Weights of a small sound classifier.
Training: adam_atan2 at rate 0.0038, 22600 steps, batches of 128, held-out accuracy 100%.
Rows from block 5 of a small sound classifier, named by matrix and row number. Rows with one number belong to one channel. Each number is 500 + 25 x the weight over its row's rms, rounded and kept within 0 to 999. All counts start at 0. Numbers have three digits each. After the name is the row's rms in percent of the matrix's.
After each channel's rows are labels from the 100 clips, of 14976, where the channel reaches its highest value: "loudest" is the band of the loudest frequency at the time of the peak; "strongest on" is what is common among them. Only what is clearly more common there than usual is listed. The data: synthesized solo parts of chorales (CocoChorales).
# convs0: first width-7 conv (model.blocks.5.convs.0.weight, 288x288x7, standardized in use, each kernel summed), inputs 144-215
# convs1: second width-7 conv (model.blocks.5.convs.1.weight, 288x288x7, standardized in use, transposed, each kernel summed), outputs 144-215

convs0.230 126:516514531507516477515478503567504536491446532462588494505505515503511500505511549500513479513466472426474497465477476487521516472473519488519518469514471527498505496528518481472508494455495517484488522501499499488516
convs1.230 102:484461521535498508519520489511471479511479536482464523499479497507500512550551479477487476516496490472474534493502508459493492575513466456520522482462504499482468539484499507463495498478495505484515498512475535498474
loudest: 250 to 500 Hz
strongest on: horn; viola; note A4

convs0.203 117:495479476526486485479476509450475499509518498487439463547475488499451483483497470532551464491498464488512468544491503492458496497528521533523547469518482465467494512464456492466503500525544473555494487467516518479469
convs1.203 119:498495493475480520488456502498484451493495459500501467490506447501494439478532479497492511460505514505503495469462502488504503462470487505512513509505487470505499481513495494523465503504525511526438524483510486507497
loudest: 250 to 500 Hz
strongest on: clarinet; tuba; note A#3; note C4

convs0.68 086:503477492486503463493501496495532554473498520476541532508494526478489468493492531466466489498494479478463500481507472512525492538487519551511455477493536506535493454500501479470515495509453519517490483508473493487531
convs1.68 119:477479510532476495530533540504552530504480523471527507505467507496505532508501529480535476531503526480477531537518532477478506524525499474522523474478525512501477533481506527473527496473520512470529473513477533482528
loudest: 1000 to 2000 Hz
strongest on: oboe; note C5; note C#5; note A#4

convs0.19 101:480481491473458500484534516547521465469495536506533491491506469488520504512515458481475511501489530464514490493498487496492497465490480480468491516467502482471477508479480496542500482484486466471466510537498493502498
convs1.19 104:482476475529478524512564560490538516481477516479495507483481507488499513499515509479529473520502554474476527522519526462470500515516521465527556490479542517499474520477498528470541501502548496499498464556468536477540
loudest: 1000 to 2000 Hz
strongest on: trumpet; note F#5; note G#5

convs0.242 081:505477539490534461530506489520508486521546502515493481528512512483512476497461497471470471504478511555500481495482512508476471459507509545451495506492501502495481460488492480498489505549483476497546523497482459528469
convs1.242 095:482479524537478483499522542492520549492482516471477513499493548477474541504500514472510481512524489474472518532513507485483523531528512482524520478476500518506477512472515517461531481469519528476502461498468536474511
loudest: 250 to 500 Hz
strongest on: cello; note A#3; note G#3; note D#3

convs0.46 082:497458479472512508499536488512535515491471474483535492529494460459491479482527473500480463500465529495460483472496460498505494474475534534520527541463504538470490488506504523512488506481457479528518507513518481502497
convs1.46 100:459474488537473491521532547500517506498476521464480511491470509498508535514503537475531468521501509474472524538516534473470489526529494470526520465475488508489472537477493520464515504491518494463522466520471528480523
loudest: 1000 to 2000 Hz
strongest on: trumpet; note F#5; note D#5

convs0.33 115:509486478497452478488519481474516494517529462504473452530504505497472480490513500520535477484490536504496458523509516466473490512510516505526530517503508490488493489488485526508476475488443507512477497507511529498476
convs1.33 097:467473457502488501509543525475521496448484491476474497485472526494469507497570541467508461488488544468464494514503504453464484477514504462542560481476499503507465495478507542465495508483494490499493475552475492483502
loudest: 1000 to 2000 Hz
strongest on: trumpet; note F#5; note G#5; note E5

convs0.45 096:507492473512531520532447526511452480500493517504533487469473516490496528493512503491482522513495465496500522513499503490488508546528534560493519459485517444541478529490489497487465505476519501537479505512473489475522
convs1.45 060:498492494507500547469502494485550515504493523491533501479502553489449486494517474497453502573460517495499504537487465509491454492519478481512483509480544537483504521491508496493501502481504531502494490531486521503529
loudest: 1000 to 2000 Hz
strongest on: oboe; note C5; note A#4; note A4

convs0.85 089:504483494506460499461507508512515507478506514501478466497465480494501518479526466494478526506493531504504548485497484519500541492493472504469523533451460468476510514499524502503451513471510492476455510531476493478517
convs1.85 093:476476539539475525505538534490505525496475533468516516513486506518505536489504521468512471492509518467467535534510521470473528514532518470505524481476517515509478541475510506469527500495540505464511463498468532475500
loudest: 500 to 1000 Hz
strongest on: flute; note F#5; note E5; note D#5

convs0.149 115:504484462516434481488519503545552526507493553497501507491520454458474515515498538494502508550507528454443501485479453507545529532480473525516492511460495505481489462509515476484515509515487467497455481521497516507504
convs1.149 104:473472521536469519521536536504540533502477525470518509502463519499515525497509533476504480507507513475473513540518533473480514538530498471515524473476545512508477530479500523478519496469521491465537465521474520480527
loudest: 500 to 1000 Hz
strongest on: trombone; note E4; note D4; note D#4

convs0.54 085:512489496496500457491501490484536550472494524464546532510495515475493472492484526463480490492486482475456501495508463517529496552483505547516450469490546508532495449500501474469518491507453515523489488514471494485515
convs1.54 116:480478515534476495531535542500554531503480524471496507496466504503499533514502532479526475532497525479476532537518532476479500527526501474523524474479520513502476533481500528472528501472524498470530472515476534482526
loudest: 1000 to 2000 Hz
strongest on: oboe; note A4; note C5; note B4

convs0.263 091:507497539480555463535527478512525504526547483496508495511525525478508472493504530477519466502479488525497477498459477519473462451474502505510466502504494515479506485497505472491454503537461477509531520499499479531459
convs1.263 098:471477498533482498536516541485514513499476526474477508503468550487488534513506488476537472516507510476473520535522529474476502525532506472524524471478510515503476523480497530470529492470503505466516465503474528480532
loudest: 250 to 500 Hz
strongest on: cello; note A#3; note G#3; note D#3

convs0.26 098:472499495469497518530479541515477498446475557529506517494490492483517539537521501470465513515486453476509511482454466514501517478477474503478426445486503478504491501479501463511509531497535463465489493462467470477483
convs1.26 107:484475510540477511520521552498532540506479513474530511507470510506504519515493530479535473504503527476474520539521533476477505530526504473530526473478547510496476525479498520474536497495561504467515468522475521479547
loudest: 250 to 500 Hz
strongest on: bassoon; note A#3; note D4; note C#4

convs0.190 084:497498514527532496517488514494496524503500519488525524490493512468477517495534506495482474509495453481486477470479462472493516540480522536540464455485531521531496493509509471477503513503487496479507523525475497498534
convs1.190 118:477480515531478515530528540510551527503481523472504506502466507493504534508501517480528477537493525480477532537518531475479510514526498474523523474480532512500478531480512526472527500471516502467526468521476532480512
loudest: 1000 to 2000 Hz
strongest on: oboe; note C5; note A#4; note A4

convs0.99 104:515503456510542484510471481490460461543541489522511472482501528516502519524535489511522463519510484502516449493532526489464511529521514516533490477510536474526497501472482523525489489499472504483502486527517555519519
convs1.99 097:489474515498477500510501525490531524465476529481505508473472528494478502507549494476532471557480500474470495544520497478473467523532497466529542491472532507512472503477484521469515496467483531499498485518472520492517
loudest: 250 to 500 Hz
strongest on: tuba; note A#3; note G#3; note A3

convs0.266 102:499475479476488486491583510499551515501499501478515504473504472462478514489535508474499487491484523475482494481467467508505520482451483467535485525454496506473514492499525519506464536499491483503492467527505493494484
convs1.266 111:478477505536477495526537544497514510501479526469511506506466516497503513516508531478524474530502530478475516535518530475477499527528501473524518472479520512498475533480496526471524497472532499467524471533476531481551
loudest: 1000 to 2000 Hz
strongest on: trumpet; note D#5

convs0.220 122:512503526513505478494479494574493536478454539470581488519503506512517495506508552498482473520472476440487500459472484493516496464476525485511519475511464537520501515542534487464511497461470506502487535495490505486518
convs1.220 101:493459547534496508503504487519478480520482540486464532494472490515498536557548492475498474522493487471473533495505500458492493573512507455525524474462508494482468539484496508459480496477509497482510494527476547491490
loudest: 250 to 500 Hz
strongest on: viola; note G#4; note F#4; note F4

convs0.232 124:504517504498488492481494506529489531504467501466535482511470481497506511526538511454494470505494464436495502479478468502517523522484512490518522469506496489513499489499484481469509507473496529475515460501505493475524
convs1.232 097:484474534523473484515505492498482510505480531470469557500475499506499487577545488471510465509496501471469504523513510469476491550527482464551518467475500514495480518481500518473522502465491500475534473491473545486499
loudest: 250 to 500 Hz
strongest on: horn; note A#4; note A4; note C5

convs0.73 081:521513469508459496460532504522493484476487526517487519472528476494565527476507486491517511518493497445543502490454479511503431498492519511497472468455440530488512526486431464497436528500520461483440509511476501478473
convs1.73 108:483475495535475517521526540485551534500478528469542509503472520508500530510495537478516473528512524477474533539518496475477497532528513472513519471477527510503475520479497520472533500492554501466518469516474534479539
loudest: 250 to 500 Hz
strongest on: bassoon; note A#3; note D4

convs0.175 112:486494506478489500521537483475534513513497520477508504483472467460501487497549508502526484486479511484462490464462453506507527494446464481516501521477527487468502471507529503514537500496446499499481496515490482489478
convs1.175 115:477477512535477509530530548512510534502479527474546513509471517501507525516508526479528476522507524478476517533517528475478494533527501474516522475479537510499476535480501514472551503471519503468525471524476535481543
loudest: 1000 to 2000 Hz
strongest on: trombone; trumpet

convs0.38 080:480496484517510478494556528510510513529525505494523507506497488481469517467519514510537461489471487470464513482487474509495509505480537521544542478471515540503514488500514480442501518515432500546514510493531525522498
convs1.38 107:476476498532473498524532545502544515484478529468530508496465496499501533515507533477512473534498521477474531539518534474476494530529502472525527472477525513496472524478498530469531499469532506487524470520475527480496
loudest: 250 to 500 Hz
strongest on: tuba; note A#3; note G#3; note C4

convs0.222 129:490498507519485479490485520546495524470431558478584496495516486483505516502507523498560499542451447422479511484463458519513530484474512498491511483502504548485502521507513465476521491465496480486465496477496496519503
convs1.222 099:483465546518476499509512513529506496518479521484477516497470489507509495504513504477477477507497520472472521499519538457481485557524492463541530474474540505498469509478491512471507503474491504468538470536470540488483
loudest: 250 to 500 Hz
strongest on: viola; note E4; note D4; note F#4

convs0.75 102:489504516463548488520497481448502502489552471483515486505450519488489523487504480465476534500495496520500536521505492486488551470528538559467506501500495495482482521513523512490477484523459495526522517471492479518491
convs1.75 072:510496507526509481465523506456500482492504509493417513503518563473438554467549469488467476467458457487491529496494470480500532500497525510490474498480448495544512539504496491493485496501499526523465498489500534512465
loudest: 250 to 500 Hz
strongest on: cello; note A#3; note D#3; note G#3

convs0.226 131:509508514442496542514508481512497474516533496511472437508484507523502468508510491515434489496505535558504462506541532490459459445509520486453515522500524506500518501497499532557503485506488500525511495513487468469495
convs1.226 110:500509528535520511529496469504478503499505512496462495462501529511492453475561501507506476435493520488480490502507469473502495511505491489507552516492477459519490487498514526507449521511464463503534499522486516518477
loudest: 1000 to 2000 Hz
strongest on: trumpet; double bass

convs0.183 083:465493496503510494517488519505485537482507519487521531534507477463485500495521524499490458491464464490484480465468468475511493546485511530552467456493494557487507495529507463479518530520501481501515505483484509509497
convs1.183 121:481478506533476494531535540500552531499481524472542507502468516497503531517503534480531477530498523479477530535517530477480502528525500475521522475480522512496477532481503527472527501472528509470527472517477532482537
loudest: 250 to 500 Hz
strongest on: viola; note F4; note C#4

convs0.95 103:472489489500500512506538545506538525472461516482533474539510477459507453491501529480512463524459502459473492477478467508497463499457497528468494516497513572488496533510508468501528473483464509487483493525504462479488
convs1.95 120:478482502532476494529531538493547534495480523464519511505468516495501531520504531480514476536514524479477529535517529477479486527526503475523522475479524510498477532481492521472530498473527501471527473516477536482538
loudest: 1000 to 2000 Hz
strongest on: trumpet; violin; note F#5; note D#5

convs0.265 087:506500541469545467519536484493518513476552470522502494528519522464511477490510520461510463511482494534501468486464488515495466451483501523503456505501487519479518515511520483497454501530503479503529524487477470523454
convs1.265 099:471475544524481498493528543494529537496476511475475509508472542491483536512505510474507471520503519476472522533518499473477522530532504472521523471477500516499474506479504525468516481468517512462507467512474533479517
loudest: 250 to 500 Hz
strongest on: cello; note A#3; note D#3; note G#3

convs0.42 096:501503541478496551515475435533494496479493479503498524489497489509532466526537501534455522453506532527498532503529511509501483517510507507528486505486524469495481515521492496559458508453467531505507488481497499468496
convs1.42 087:475474508522480494492521510485510532499475520464470531487484487514471525552546525469528465516499531468465483548517490476473496502536526477512528478480452522492483519476498533477513487462494485492554486517471526479568
loudest: 250 to 500 Hz
strongest on: horn; note A#4